Weights of a small image classifier: norm layernorm.
Rows from block 5, named by matrix and row number. Rows with one number belong to one neuron. Each number is 128 + 32 x the weight over the matrix's rms, rounded and kept within 0 to 255. All counts start at 0. Numbers have three digits each.
# fc1: MLP up (model.blocks.5.mlp.fc1.weight, 320x160), inputs 0-159
# fc2: MLP down (model.blocks.5.mlp.fc2.weight, 160x320, transposed), outputs 0-159
fc1.236:059134139148127125142137106130080088125121132079127075174116078123186112153160103128111099136142147086143114132138155143143073132111135168174077128090086122053125150141089146170126082106164159107106088097134090185161155162136161132136123187142104178074112073134133194140155125133130087157144160163109120106098082151106159161065098129168066114152130118137142154109130140085181177167110152144115119157108114162137163108118139107109107205132106128106097124139194144142132123157107142
fc1.237:143119121180115103123183122144116143143162158098110159144195173130099136128141143103117191133109136099117117117159152093096096179139116139141125123130128101182178143123084098144125100182073090120130144151096165177147148089147089130090135121089134083149073190093119041098114123130138092102143091083111130176134126123141138191096176135134091088160107158094179162155148086140081130142145074090118076108140156183121157107091105149118121129168116089166173073133170118123104164131119124
fc1.238:081146140131141153153172133152110136132060172133159125137078148130132126151136106102105153136135119122166088082132117118099126131143170122114157119105126124116141117081122132143063139142134139110191138128118154145185108147149088074150169066115157178120125121128075092098156182171104105109117172167081158151195116108116127108029118182109114132130128092164118119100114155107153151111101138121142133105127111139130123152097083149139182157134100158117136098173143157099066120123142131
fc1.239:087122136062154130191140127152149060143158119088094110119117170078107177118155150129108127149130070073085141126167140109121161098075124087088161148148030083145110187043080145099093092100085153201190086125129137125146158171156082140127193126115134143095094094116144155126137118115188174087175138179146107122149130179143127134146120126146127186052114112159151131100080137183156136099097118152091155148175086100156095149068124145142171153072150084123135175111214150118138118183106134
fc1.240:102170230112100127143164049171149153148108100128092093143142090155063148079078110193122124159132116167145069142174117108166137149109150169125178102113130151124179132043133116155104135102106147113163126111080171117115116140055176156097101126118158131088151136135092138181143195109137134179136101156084129134131122104170133070154159145163160083196147074141107074132132127137109172082103121135070087115135171134112068166153160118155156127132128084080083137064167139117128181149100094
fc1.241:124100090101187108072105207079092096118093166159089152067162125186151098190085143176125093135123132144091141148100133193113162147120107139081177114092132134113102136146139100040171118172071137144129111132136111178129105137158167084131052198148111148102132098068144162159092144145138136177123132112157109126127122160127082132083152117139086162106083178098113161086089078131128097133180095166200184169139159148133141064063168192142116115153097124186094093171154111147125090120089157
fc1.242:160073107206164127109150159118138099137172158105138117102172131129095164129135122118065147130156130082151101119125120111168164120120125137075155118129097141144142126192104215129122043174132100093120129080121130157119176096069093173103111117104074110143085116141127099156142121109104115177109125154149089152165110162162066130158136194127100092158113123149166148151105109148163048108186099120111120091053133101113122105096169199085153168140176091094120114164172118162147144139118127
fc1.243:130132072136139102094125145172138121080132136121231167109102162187114135140114176150150158077155108112167102100124119139208050055110142160176123147110113105098169101137108085131163091073145174112128145127172112153090124076082107111153086130107123140036169113155126116115119118152155114101184156090115127167139116083097153115127156052149093147160095152124102157142100131125121122141150116106122156131154142156151096153061135108149186113067138132157128115127173164148166182107140113
fc1.244:105158127114161101120080118120146072177125150136077163068167152146124133122109116145111145084156152064117125154169150169159110151186065141157089138110147155140138097136173116082136110183162114140109019134137118130105126163139101109141179149113145126080161149119132141204083118179082156139161108091157108148125108120075137097061087099118104033134109154166101185133086096130160114143110149152124198138162120184090128109131142138124107147136141105171053113167104154149154115078150124
fc1.245:187162110108150150155118110058141101086132173144099076111194166128125137178176134105097118096096118143041121139081091140159124140125130130144118147114097076117131155143154125124090144155160148060080191220130140100095132139082148065084114108169127155127140069132170139109135173063108140145181109166091154173149148073105118111086129105191197136181130121127103160108198156116126147107114128125124134133106157153100113132095066130102172113095105150158129082162161098135125100118168171
fc1.246:161099093091156082169202158095080115112182145140145103185037151124169152164087132136099115079108104083184073081128121115118117148106162120155174119130113127139126138140127143112118115128105077122112125129161122149114129167138150151093105084165138148140115157188113148134216167141036123159071137169186138106086156149129125127121076105117070218126140084184137098124100149123117150099122108115162133135146129117096154065136094125161196116173106132141151057135168080181116030149120163
fc1.247:149186144138073165086159123131116109159101160070083056110161091122155090117099144171123139084119133099151152126169105123155084137154169159143063103072148071157142093150098102145132135090115139112131115103135132117164171130100123162134120145121123152154123139159095117127138163124162171173051144164133128094200106154144153100104122167113088101126099175134096135107157091125129158144130175120162103129109079152079194103114146071153130146093105190111161081118150091152080181152144149
fc1.248:150073073141139169154129115076128144152101144179123106160145185137169084102129142121174165128137117149150148083149093136157133163137105138177144092093111126133114123119135110065138125079152109141086139163135127093121169095180105157144140106152124070140177110081144124149167100101157153091138106163128112117123115113128064114092073142083105091055104093189161133088118039145156172166162180125092132126120245148190098113121119213088097101056146120171068148130189134169073185091130158
fc1.249:214137108088153110129157142123110141146167193136179113143045127099166131153117137113124160118106090131170156139163105132145118101106188129060107126141115107110120156144115094103106165088135143109076189121155124150113125140144130150101118099146053102113130191164126090139168103147080113151116155144143156141119162117128180088112107157114128144169129092131160122138100119093108147168122123125120152125099136124164094108168080108087192115130143087115086105155150112105126124119089151
fc1.250:191101142111097088148109113133167101163127174173130133179101094163099086129100129143166151134139153124208144158093164076188158123099094161126120124191112122116128146084109077188109148213109112127118119090116124199120140124076133115151093128104079124133127137177137121155153078143110145183182140100117124133149139135142144064135154107143149176083116102168089158116062101176142112126101134151107086110045106160057136175122143061075194130107096127120129124168179140125045118114084150
fc1.251:098139130160123165071140096144170151122173097188153153102110104087085117124154167117114155157208159130090083158144180072133118137114116154043115142158105144130097196134108084119140209098187079126084139107118111122093035089170123162053151127135092097163161123126141135113176178160105215188144082196129107188131159114089135144143123176171075142186112074154125109151133086125106119077238115179093099090106159059178078103114049125140106133134167146106079161133053071094113176101170151
fc1.252:138125151156107138121120167101110104079171122150130120137203194146120081123149046162086129113112140119176099078164178172122119134161076092106135147130085141165169092135092118133124164138116065062148138095126085144192127078130119109132101131113072095117166098154133122128094118123122136144173150054139123202134133083142133136134170084117119178151093107162130160150169171099149111112097110121161130194127055124112148165126108084119121131120135179097097101133121148176145154151132148
fc1.253:096131116112133170139123136151146133119108122116105125115089121120091108148148086062128119118078189132063155178117124118144100144131130193121148111077163137148120139149190198114148196054114133140099151122177091141112097110146086162107120087171169152138193133148114124160116128174136136105182087120072156114153145152111044110069161124141128121106111164159087092176148111118098175188132134150139142099137101080064113136064149111139182115109156102154146132085168038159124098129210127
fc1.254:110097115151134090116126096107111067068147106089172118101149109207144082102118149188081172130185119158190125134094143066127145124172183161140200111091097106148146061195105117137120078166184137096142138122090111196151132085144092012176130127155075117155177091140144122103152145047108123169158133115121133184134132139138161095068082134171133173167151155142097191102129107081157091135114067195168140153096034161143180093086131147084131117141100167107139101146130128126171075176137098
fc1.255:123165136148086111124098149111117105081167167117142111102131151129117136111122091132143109137160156080131141157149111177131163053171102147092099151126063162178116086148147112162151127142098120117096116143159116084131084097096203177110094115113095195179128142175106114199108117147169159152122066164170120158108027125103159103119096123060171096129155125115121158149094144166102020099046133111203173139158075164155133122097168166152213086117160189061131094150131137164162127056100116
fc1.256:124105115112184079102114138086167106163162098115106158101137122187127105102169165098196151127122116116166123093144140136134159146080148130076146116105151122114119091130185171112130127155144166146106165109110128162105142128060127144161136163087141181142143142133089130131122129103111117105143113158158169136182144091154156179119091091148155138136074147012041142061137155150163075085134140121188125117147161138125122132141119125146105123092068155137114126092065183127104100102111158
fc1.257:196092090107176093157143135119141127140100173091134136157055142113120121150116128129097084123103083117147112097115140115113136139151176153168170144126074150114092108141113094091141094121138160117136078104145142135162169150128166087121153158131136139076171110131072182145076129108146100188147131195119180110104138146146148142079104116177171170093175159145087106126143142118113107165116110117129155193151094065093130144144116151092132141129151088137069133093178120107138103114117121
fc1.258:095169155121173135137137176119147173104130037091107114134105144138096158110102038154206141119161121117115192122127100102090126171136181092162109124150137125159113135109140135102119104103167160198163115137124137153118153116131157112091123100112089143106141118117064140125126089143160141096129097098147073140119129119118145126093143120123126169096078123170085108175098120189146132111154158127128220137146125104127086165122154150111099153113107148089145094154112071159166074212082120
fc1.259:118104087119117145143122154128109024124161111109126091159156089133173106119200146140163130049146144149112131088114123204208086123132126169137146114139112121085103124159137090134124122128100160106156154060099126128104184123177152142182117127111095101134099118157155119098132115175119130127133162112100140101140144192111140101122120137130098188100161115076088125123190125126137139116072095075116073102143133142097198210124125102122200202116119124164141139107076098059118174123134209
fc1.260:151152102162159104091146134136119148105149154115143194121112120086151153081161133098070115090094126164082199083176162163119175091133117095100137110109135156151140102135166170158103098099091174119113132134086119089129109100125111108114091111108161111095122109128104125126121112069155126190174167099136133129160114119133140150125101092131140142165117068079103126119199149158125123166099168135112093106143167153210152129135095150125156104120123119123165169128066173099140143134131136
fc1.261:147091057142118142168126146114162102151130097120155110091140136111117092109091119126159111119130075170153170121112159192142143115155121128115119115108085129129128143083125124156123188118161117143121140149059089161123089115100116138129169003130109097096111098136098145136155110064098145160173121129122123154104110117107133118174166141126171171149088098216165142132171149126096109092108101165158162148169117093068131104118120155130082126132113174172162148140145135162134126101147165
fc1.262:094143099118130150122069144121104097105170175101143166155109031083146138126139117122138135096167157175145162170217121075174113117147100159103138116083123126052153158126146122151097157151140123096125106106132076159144170145199080119102121168160099156084100055145132103095138127092147109147077140126109108105196122139151164106160088104136111146132151121129110141060166069129188135165098152170194113118149115065087107163100141176089121122111069173144063153192104178149112163132118151
fc1.263:078147143069062118089103119141146174118112120096124087122167121174089074156136138131147141116136087114138116158136116117119142140132121135155106143178106101147184177125123160104064114169131101079118106125139112148115193129082142088169160161107102185139126168134129125112118125150109090181105092111150100167135109115159159131111130174143187141146154114171100146132111147148147097119136106069161196072134189117149152156117122182109113131080120091080063089144173125125115127129097136
fc1.264:110108127109100175144133214099156147134120137111108124076156175153089107148124168112167091131115127102063095170116107112141122173122125143126135150109092117109148107142123090175121195140108128170107135142139150112120161125157135121151145149208160118168133170106185106129147077144142115150083095110110118070116146107105139100142105118084085132179107144159134173089147132106177181112134142082114149070141169155146145150149113148082105107103108085154071153140119151106159078115082071
fc1.265:113201132130095135187087036157136126091153156150121110061146104095067101057097118147087160147173154111133105158141183147094131088083141138129147161210093114158103125151092129148143118064176127139113140117060237170129106148135051155174095134132164131114136103092061165139093165124127112167133097132133079078096125127056121127106162125163119139131164153083089129151127137148166116149117158100097164131197115144154189178089165160130108134059176109161142158123141133119120137123092109
fc1.266:115082135081111083140151164161139166115136043181148138088128102112132154127136109085202093156122161121129129131081099087180147092091146125169114216179151135065121159008076165107185166140114077113069105179127190102091119060152103125151124139120163147186082137121140100122109178169111165075171160128132194103095158144119093168145149148082144126121150152126149115116099135117068161050139120090124165106125217133139167156169049148083165170153142133076127086180098103130097173100123100
fc1.267:130157137164118181130165153109143129131110075160210125114172103134150099137066118135107091125131079132076078135113173092159109092114138049129150134172076106115134116140152141152118116141163082095098094169107128095142090123159177209075140128127111169137111128083033186142132170107152119205148152168166073068122143109174098164156154113134183146141165091117118169126156114121124155082141098108087161122108109084117066147128119110140144213146138130113069141159093110134161137182107096
fc1.268:162104146156129131125090149172072176120097125089138124112127144112193127137088085099114174128117185114078155103142140157128103148114101062186140172161136078073094120114099117125140115118176095116116157054092151105162125123139090149149161102110144115162103108079170095121113155140127155157113161121133127121096140161096106130114108079134164104125149070182164133149112154067131172136150164113131120111116146169088121121112133100162113129145107141168124075126134157180141113193140174
fc1.269:130131127155138109116061145154107100149168153146133119144156137098079176132071194098178118129126142134156133133147188129099118098084081199095196099119145175089138169102109132088056130036142104100149154098121093194144185065120089118123116103144161079163121099169066148148144113129105071079142139186166176132138100121137128073139151105126177156124114119132144147093113117066082171101213134151092135099084130158144140177149117174135160108133096139123100142142140129163142165071075133
fc1.270:141115152134113085141149109109134171118115072200132132159087117106142156096137110139177145153176161140147101091130113176116115190081138093108118149078130074164148081137092108075163170087125151119087158124117162086144201138148132094126093213150116097118105089073087120143119116157097125208147146187146112137075152184169163100150129069102167196145128138180125165096108153183125150141135113108131150083105145133126128092120065073135124161066134111138064161094108156132074192159076096
fc1.271:174117149073132193143143163157087083105105130071094106159148167134141077145147129127119085116095117179177226122125065105124110096121086106177114074171115155145185112121161118119121153183117180139150197114148158113159148103108161143072127145093094131109128135073090112151129132129102064134127117102135124136113033083166101118130131087083176138119129134137114114109131147151141110112128143119116156118095157146163159141086138211065123111132121128122090155173130158095130144169140183
fc1.272:110159113150140147123128084086030123108160113110152110086069121142090113130108085146130113026153165082146118152202082099091093160159149073169189204094100146128187179107150130127144091129120107103104131129112096139126116196162124111137101161100078152088181147147105115116144137188151150150142115084113093124101105134120111136090143102126125189057198136137133106092110184162156110181136093165126196137172125089199145066101176167154111078169110066098116129127133196154142136166131134
fc1.273:136132110191145151116137120153113112121124168145106181148129185092171188067133133111155164065079108135203117096172127102128076165083155125161111179125156159077135153125194101087135109048143129136138121179142071104087117211140128142146127090102109092121156083136061160121155137151103130155105178124131106123181136101098168071140153086139148129159114105090084153107046146169156148110107184092131128118124146127104122143147080127104131129136097160072133141125088130091133155149168115
fc1.274:094160208087080189153151112106180139084135140154068156154087173075151092178166127097126113104067125214094099132164141131075109139117091154119150137168094151129125104128126130164176148160099116052106110102124106109189123119105154144133106187156134098108108147120141078112110122155081090137097117110180136112107116132181149062127128161169076191135137112110131080162123143149100173085118126116107069126109150143095158161098133099178143144176170129139079142103112136158162157103105174
fc1.275:183148106138138109100119079087159064130107189096053114027119138106116146145091100112104130092138099093152123134064090102155202147139120163123106150158099176188107141081068152163178180113152188206150080127095097192104172157152103166146193143138108131126140160098086109134108162096138168148107154111101131110203168108115091219122149147107124081095111083169104151127098134130146090063153096143138157144121122102119120124139140141138143077140077146172150160168090126098127146125151127
fc1.276:179103145180177128121125112111131117112125107156127121127103183094077151163151121118137102121123124134112092121131169145147088121119128132199099186152143089157124124177088099139091186128164043126124159121124087101163076140120061142079036104094128097182086037136131115191068123093143110113151134119157118079082155178112077093244170127129121206136130156142118099146138152143110152090109048099108190117149166113145163147090120096113081140128105144184131171182129108185150162193118119
fc1.277:080148092069178153094170080138054138141161130135164148174153085096157090187141134103107152087133161149080118064170160104108104107147154127133157097179148125132098171157148145070139108074117052130146117132164091100153150111111133121112135178135144166156119138107125108103186108150113150122129139127152133111120160098200083137142110162119101135146082106165113117108124134115112145138125072113144096157091168167113067138129123128125209134128045081190061138136174137084174103139148184
fc1.278:174127170128106114133131145038145097122098156127162149150181185165128098094135091142165122100100132107098151119145091118128135137152066114191123149119109160095124150114160154113157146156094139130064081156119145062137145125136145122047150088096133128137133096124190171148159133077115138146134123147100138156188144135126120160107075114154125149144110088098099106106119183177139157056175122127074071123096148141110066150112135129147091136142144143111106117146160132125083136143232130
fc2.236:104142098116116139144111104111146091154080187103131182103160135144114152123085126180124089120107178127154133112163102105111105153072124199057111180136219163140129149103149066141112109154091128165154161128181107094179074122084136146125179165120135129160130080120130103160130064112141146094163227082153109075208095092120119107118134118089146133136141160093079071097103179193145115134108130132066130125150159143079069147166130086123150086094159147145117140158131189127110108089154083
fc2.237:099107161140104100160182143072136171228166112140152170139059071155147142102097172174109055148101127134151110167067131152090155122126161103128168200031079154117135084150163180212097090066151164126177061069127107182154154135161123113181078118061174097147100066255106162091117141193173096138148132133133133125074108088125079153157136095137094148173130075149160128116087169150135074095089161128181122159138103096072101125164121158176089125084130215148110153050093161024154196128104101
fc2.238:162156145111142150037131060092158119154123085112129099108131116184104162125146106133117108163131110114148122160106132115132150068146139166118125089117090123151125159119142148132101084131120144151127144131109096141096139097127141172136104182134126121132085124171124119159109116138175169142104124152140108145111167122120087122112138156107101114119149114097114150099122126171099137146164214108159135116142079144110132114171190119121149118105116114190120113117121146108131114163157115
fc2.239:114140073161107137139110132152171163119085155167143119139150103168100135126138060131112170124114109104116165185075121152120107117096174175149143087099164161221114121191136064137095126148089109131088193145116088137102119152118195149127085143207153106098191090129147108070089157122078131163119131084138100148115086127114125093113181103127127115168131127150081148075146079097131129159122136117120106169123144150153166101117155100100143116163082128132139139149064158106140117177163112
fc2.240:103126117161102000088119156106207063109172148160137128117127112143139135125159105105105133174126060139106151121063158115139112138159161124071101122099145150157156090158109086067133152086109103159116137046122143127075165151126128132109117070165191154034152157148094102116057091112220160119133188097093156124099161166151124129151223135178103089123159114123147130135153171146115062165112139105155118152119122231115161125140077097163080144174181127115167147140129188147135037127107139
fc2.241:135127099121130112137119132131144135132129142124105116125135103118141118126123122146134114125107110124124108130139120148118129128131130103133131119126144135140123134140115124127118119129137137144140134131128134139150138126135129128120145139133135119109136132115133123131130118124115125132129147122138117141139104127127118121131118101121128140117111123127134135125131126144136137123123131117145143148134114132136133130111120135126101133132130131123132124131126138131131128140115135
fc2.242:187133063130111154149087094153055179166151117100181165233089197131116151108106147159150100165187100109150150065181111140090173156105095097170252100207070135089137092134117181145096130083127122125063178152127096073061159126130089129174111112077073134149160051212207074159170087130077075130110159161188110064108143134118193116089061141135071175095114113100115109141129151128129101118107072146154185144130176088177186202196122106047155085111187124083075090180143098156147173073070126
fc2.243:140140121098125166136159126120126099087129142148140171139116129121114153101136110122116102146109154126165132118136139125139126125121136114118077102143129122147132170120121107107138094141146097135159113123122101128107120136106150100167134154121186147102158066120141122121188124147152110141132114150088169126133154153153158128146123118129138118139095144082122137111161136158128126112132086122151132155057139131115089129129136121101095097121139127125149169106102134119143119108148127
fc2.244:128135102160136121126124081130122158117133137092146139143107113128147102120114153168152113141132129097077123156122100092101117179127110147138111110148125132119124120134101145114148160120110149124126151123116101099109102149137142129161138137116121118172152125129146081112145123161094110143135111146115115130127131146153178100128122101149125146099127119131148145157122143156088122108116109132165129128132108110161121132162096113128141112106134133135169138094157100123103142125145069
fc2.245:118147110147135161128120132111132121137071115131141135096128112121112138145113097163175138131099122119141106181135166140084123139159138108129126174149133137136119103144146122150131136159113131125150104128111118119125115116130133136134126106111126140106127147109160108154186116064119108146124121131133148139145121108140136118090140115186093097128130116143124128111128136146118128125130096169131138132086153127117125106128114132121123139183112119154113156120141128094178110114131116
fc2.246:137140136116149105173131133136131126131155138123130153136122140128122155117129161122156152080107132126100122142102116160139137147126129137132133132109135118113129116117115113131111145131133117122150122133140123115118147122176149130120101152097097151113145136134078106133129158121089120126106130135154121145126127103134136141161103132115138129118105135113133134114091125153156138118100135102131141100143117110131139118122128135117115135150120127121149100119157108150158120133128136
fc2.247:083196192076104172188164053054069214164142122192102231139100114170133114130123047133120202154086108125146142160254090114155066142098086129151118145146207157101123157117144127118136195151150064131150134079078102119193150158110116106085135148122113155126158112139137080096192166199140116078098029210141185133051069152137047101124145128196065184081146124104168192115146112058138116144178148098136171069125106245148093211110172124184050136143145043024113119051019153081086068116203121
fc2.248:147104105110125107139120130119156140126090116126130128118139107121131117118120115123093138133130140125133129157149138122147129124125127111131124109129141156141134123107103141125125124126119143120111109151129121125131135115113121116137149112126128123140102138122137123106147125130145095133126121132113145140135142136149143112119121120124163154169133129117135135131127126127130106119142111127143095134143113127117128117132128118168117143129153112091129138123131149119147131142129130
fc2.249:156102078126172085129111120098166171121175118163181129162116095112119077116086140127122156125139086099117176100175145147147076153124111113058115153146121100131118153148111101099168144094123144135138157170126104101098122130102090122147123154131117149093137161111173100141142093161105112112139166119118192189130170139121149126135125138139135172130124110113110154135109132155148161150136073110090160094127147139170145101111134123075141076084182169082108149201079100135121151104106106
fc2.250:202096136192118075123146118098106125123177134112206150160190191198013079131117127123108133171097153137163086185058137058091170051153128147130196087128168192051138049096073146128169178107137114115068255125226131117114126072119133047149152127123168107094117205127143062186109211117169035069224110129113186130045189008102179072058100183181068179108106198123161117148126217068154195233000077100255165076088095132145137167035122149086107052092212168055065176190227175151067000145150136
fc2.251:142123110155175096133120139119109092145103103127078118141161153161157122134118128133139105127075093133152152131135145154119120131103131138139119159106144129153129118101096147144098085163156123142114128112120156118130152136102123115155156124094160120107107114133118132107130135112127116104122112127119098116138133142171156117165118118121146117138125122082131143123122162139153149143081125101118114131125075170128131144126130126115137129136113126155121088140167130125160131123151143
fc2.252:114111103099121116113123120154116130125145151133103103091147127169114119129114093101138132098112126127140110120103149153156144146154137135099087132117103108120156164146157145129132159150096087122154113141095095109100150160146140107152113101148133151082106086116133140084130170130151162135124065138127163142105104081119142126128156110130129176128132094147132146139083147135138145116112096153116157135172141091115103125152126123142164140139125131119139105118182056157162209153144147
fc2.253:160099171083152097079128096140200226194150040107082221104000175024124146132120224124124141158112078101114138081057129103126138140144062105083087098085104220142100255133170255092168130189112213083172103090159139131072091171115104083031178122160130225049254159091059167157206067054142137134226167108110124036223072119154184172128132143133157108161114075157098208127101094098051080061065087098203162067106164113155140092132078171062135159159152174141048198064132162161029171142132166
fc2.254:115117149121108092109133118117117129110134148125152119101138093118138132133165110124128167105166144148115121159120119111150147107120139135147107111077152121114110120162138133125133125140154141134142129168140121141130141136148140119138133123143151113151167094101136103112144140082072136147105117113124104111107148105124158115101122141139140132130142146112130125105106137125120110150136111120137127113107125127163172172127090128124146096156123145157111123133116150110122141131128149
fc2.255:107117151115131111122121120131101105120139129116106105118151105134133163116158137146147115130144122112128116127165121168151167085132120126129100112105099189107106139155166109145125130145131114106103112108142153147123144134128125143144120131111149161131142128148124106156128138102135144164106143179120116158117119138124137115122109097097094104125126112120131150115129126172118096121107128115144143130125105161149135142115127151113116137122124113106142101160124098141127118106133152
fc2.256:135115112107145073127120151106139105108149162152106095157153119098126143104121100140078145158141120069153100096101113135185130087145139070105110160117191107136146172193131121147132095103107135103129159104145127150067126105104107150161157160175170111122143140122178141119143051126109126139144160135137152118149167174137125149105167093149139105137151168126127094102112189074138117144087129083100125159129167143169125069125125122105101145126067110114125110110090109107171087140126144
fc2.257:152109183146084106148148154110163167142141132106113136140091167128141130161086141124083102101131115144122122122145136118137087109139163125083165147123125136139130096131118151133133082088122125157097119093116159173108100103113138121156141102121120106120137163182075210164101162146151078122131110126130152132126156146143124201164130084108137129134134112163115150174133092152070082109153104063147126186132155150103092141118138120096122118154118165119107092146134118088129108130152113
fc2.258:171090080163067075199081045078175147210101139173207091095132070125120082145179164144129124043146098180075181078168168126203142057136147081190254066078070152055190156092195200063151094058114146136089050178142088151179098111140130185205055111155138061152198012114106110188122081126111135155151088165091142190157140222090172184099093136096163235156131125110170123136094101154164108203091050128016076140152150114149150083096157168107121142069133068153155130134106151005207212092140113
fc2.259:123165127109118121077136137133157092158158096138092183107105124239137061000138193201177160134083173119126082090045206105107051093072101057122063139121110032130090154109150173135205161186174127141197045105163039111154123173130123072132179142137105100128106104182093139157186025075076165172136141101145135120115126183138017052174109088045217140062097167122068118206150180204130032076209143058160076145114141113079178207130106155095238104162096129195118188174092089201092187109107142
fc2.260:142128127150113152183103145074168070155130131133153118077199150129125104098155148092235042164104119138105168145110121223055084101166162069215114139159016147226191189129147171148019093145176065232116102109119203171157064129151075122123143124095159058137092151134198172165203153104122118063148076106152121124097108208112140106148199151116097052069142105158124175126074108101102100140123133139145125158159042151215084063097091078165021119189132057090088129163101109148136122191142116
fc2.261:117147107113148129137150108148100189228074177129123088120101114106122130154139119118099102102147158135131122140126122231095128175165136132047133144061101143136136165085167128181143156118114086159078133122051104146130101162092149187107167128137118084095150104165096141129142040158144086168176161140157129125107087141140157180126094135104115100138129130142061148123072150110135147056139102154138124148119184101126085113143125081119133163155080126184163147124120096153163120148174129
fc2.262:143136147146077134079174118180074105149159112107172139125145173124090201106063120136157158142124152185182072115089078124076127125104114149090171063120117170086094060166081100216145146156067119030150123121183144090116094113154122135133161125177095178094064074099144078131129100169152101127113130131139114108212144096169187157187133132113099188179128157072148121070148071064141152230132161136146181073109192119193140173093192063078064051128091205154099127103137141114065207148100132
fc2.263:102142179155135112122127104126130106170135099143090102135139118137130136102135146109133135104126135133149102123122148143127168128148160114135112130149102105118123102127130143104100137124146113123127133108162132122139141122109134116119123162127095153142125140105170118137099136131115127165119165127121139151093132132130094147121120145110126093110087140135132119144131130150167115100122137112150158101141127107119144149117120153127155135122102125140126112141115120139141129143088123
fc2.264:123102161115087146202223153129134161098146048170161147162162174142099107128125136121092082111095145151032188124108131136163129158144144135093143151091099080101103121105097214152073131088129132057093133133114074085199095099133221124128180108112134133104105180131124070071151153154120138137153068057147186159184134180102100101118143150105116147067125114183153151164173135074120147097123129092089107104194092122096145127155145143118165133158036116163104160139106124129176148156114123
fc2.265:136114134140140141134134133109114100103148121122143138106110129145120135121142120140156145099130145132127149109123134147122143140145138117135136119123120142127135100158118100138106160131120129122119131100142125127153148125110146146088148124119098104130144119144126102118126121152142128127123124113126131150136151106144143106120122136141144159136129103132111127101127139142123108123156122127125131111128129122114123091138115116100142124145144127103131097135118144139115129110156129
fc2.266:093156102159128115120133101094119097159153149124131129142142133113152161104090097119100131153141135151155108134137101144136129108091138126163120140116139135150113121198142111139149102125134125137159128107121122146124103097128100148126127071152140157148114117108142118072168135120142122140124083141136116157122132100103154151140151100098144139141093107123139141121136120119105153160145113145125110144121125144133120120111157118131148113160127107118117140174131142129075098142173139
fc2.267:105138139163132133091148139140089163100096144160138145052106073113141159179157120131141144119127093096100046174107201141228058149135136089135123088171105163112116161107128132142146131200095172122088119057091136106094111109128126189097110183145153181139135088115077116177116096125060125144170154126158113079101131135187127116098160104101142115143084159123081149044077096126174148073086105123137120176087146104140087114157122152168141175186169153156083216114106106102153116140165120
fc2.268:123097133124126132144135120099124098149139132139154126120137110146099122106147119156140101087146115121142105111142135123124157128134134138103128124106151146130125150101147123121081154147124152119135088127122122134146118123114119120122132157118120108111114114144106172125140120089135136107124133155155124159122129111159119153111126161119126090126108155123092128141107135135119105119179110123111124146144105134142122135128126156120140113138100144163134138126113094112152124134128156
fc2.269:168117096132168194117120145099112087139167151102105062187056146051050121125101126166131049105201143055151124144097125112100132110158176122162141130070196054158103113119147146203181157141152163160196138155095118139068194164120157073142094110137186116146171074068127193060153171091158182105111088156147110026122116149123115142164102116114116139107141202132137152092096223101125114121158116114146205087146153170121158133154127127145073191099143062072158076149150170068141064137065040
fc2.270:152095110148156180107122143152132125126118179132119143114146121142133115123147135186136089124099074142101138103115092106166136108138097170104113099141123144068114143098158117160125080141093123118155142134149105163122114130114132152128169123134138126160168152126106161127116134138124153128112119087086128100133142123125108127109117132137088105121103122138095111120150111116123140137130135164139126146154143111124108133114119130117131110139141138137144117155119161121103077135159159
fc2.271:104149154188093093163136154105152177122184120161128124122133096180143092187092135052101134131092131133105139122155149133101125158166121082123093150140129161136062112138083130118095138104139139104114136143126077170119120107092128098106152130213178172134157160135132152135171147145175178116112185085137201095116101096135172130128033099104108124133101130092121180149117151113055174040127147063158095110187086096124189101096111093150133170121109148143175158134119162131128150073122095
fc2.272:131119089139071101140199087255168076148045090184199001211201077162142217172164077068167151237083010176092181162129138146083213094120098051142140149101033067166146172153113151179145081115108168107152107130108178136118045084131128168120119094169150070173157061127189183148087087223191061195178079110115122142129117129132123125111085164107199039115180070111144180164164206121064159121113208096131049135180183106144056127103091135180159065000058201091155090115065096079200040113086157
fc2.273:134121118164147099141190157126146121151159144170107118070118159144145176142071135132144185149106112141169120147161123118154123140139111099170103114104167113078094109171126105114158102136106130118149080140092126111124063167123152118098120104096126086057105099146148058132149155186137082152148122124127130140164166075109099091141203115138188153138111136119158159176048130133189117099115125077126150142086156137153161161128157158108040119175099140148133113162127099172109172123145078
fc2.274:119106189069097128101129111112067061147146133126098227158149180081121115202144128140139110131145153100163247140128124108166087114127122081167187090173087150118162167116151192098104159098122081182067141067086063090108198130136124164132113056088113151146069086181116126084115109166118138040204161164180149102191102190152132174126137132160092208147033150120083105173178164152105123088132033190105166074162121146067091097192156032113209125127093095105110187177127129177057077152067156
fc2.275:127134129041087142113072189107137124096219192124095098116136150134196203195120117149127134202120098125159062069125141120149203118124110168176093093102191191106049079157111128123098100108117089167126174122086102115135077119098160207060206156108122161094186167043244094139166191118103027137114151102087094025098169094191133159125139127100130105143141161168125135058118093039255120189064117052085160091089222126165129134196089215083072045175089204159102202082116103211140067125128146
fc2.276:080175128118144146112154122121090131154121127129145145134099153146141145168144149101148105121121137177165115121160142120101179138181131122104092093135192107121136152142137121127136109109117129133161123115122102130133159143144132094108116161109094144076091168144154128155185114124132144080175132087107183152120111119115084139110135149114117101094104175099075084089160138123156088103156182133168108169130146133127100117090145098110128119072136154150126070128093191093107088154180114
fc2.277:132104170170082078163102153087101064146118185116079107100090171094138064099133155164104114125127135181134121140126143171130110116098157164212088130162074108000166132068173125184128114129127199092121176159107208127152113177146019103202116117109029070155110107127128148181112118139170107059111125156033105170172116178112220153167208104088118106086101117150118116106091097114182172091162134078177085137165093191101174141096190149130130155094133122103132136173043164090149182113203064
fc2.278:127160125140155176122089124139147113157112139102150125126160097128141175161144110094132141144161156081106155171165154033090159152197153093061153091157103154131124120158092156100110143168119135131166138126138123164159131094104188101088064140107135128096124104137102095142128099116118136078149137109103110118092117091144089149153096104165124168123164116103133137160159090123107146136166172175142150092126135128089129133153167131087169158140140116134105145080124143120127091099072099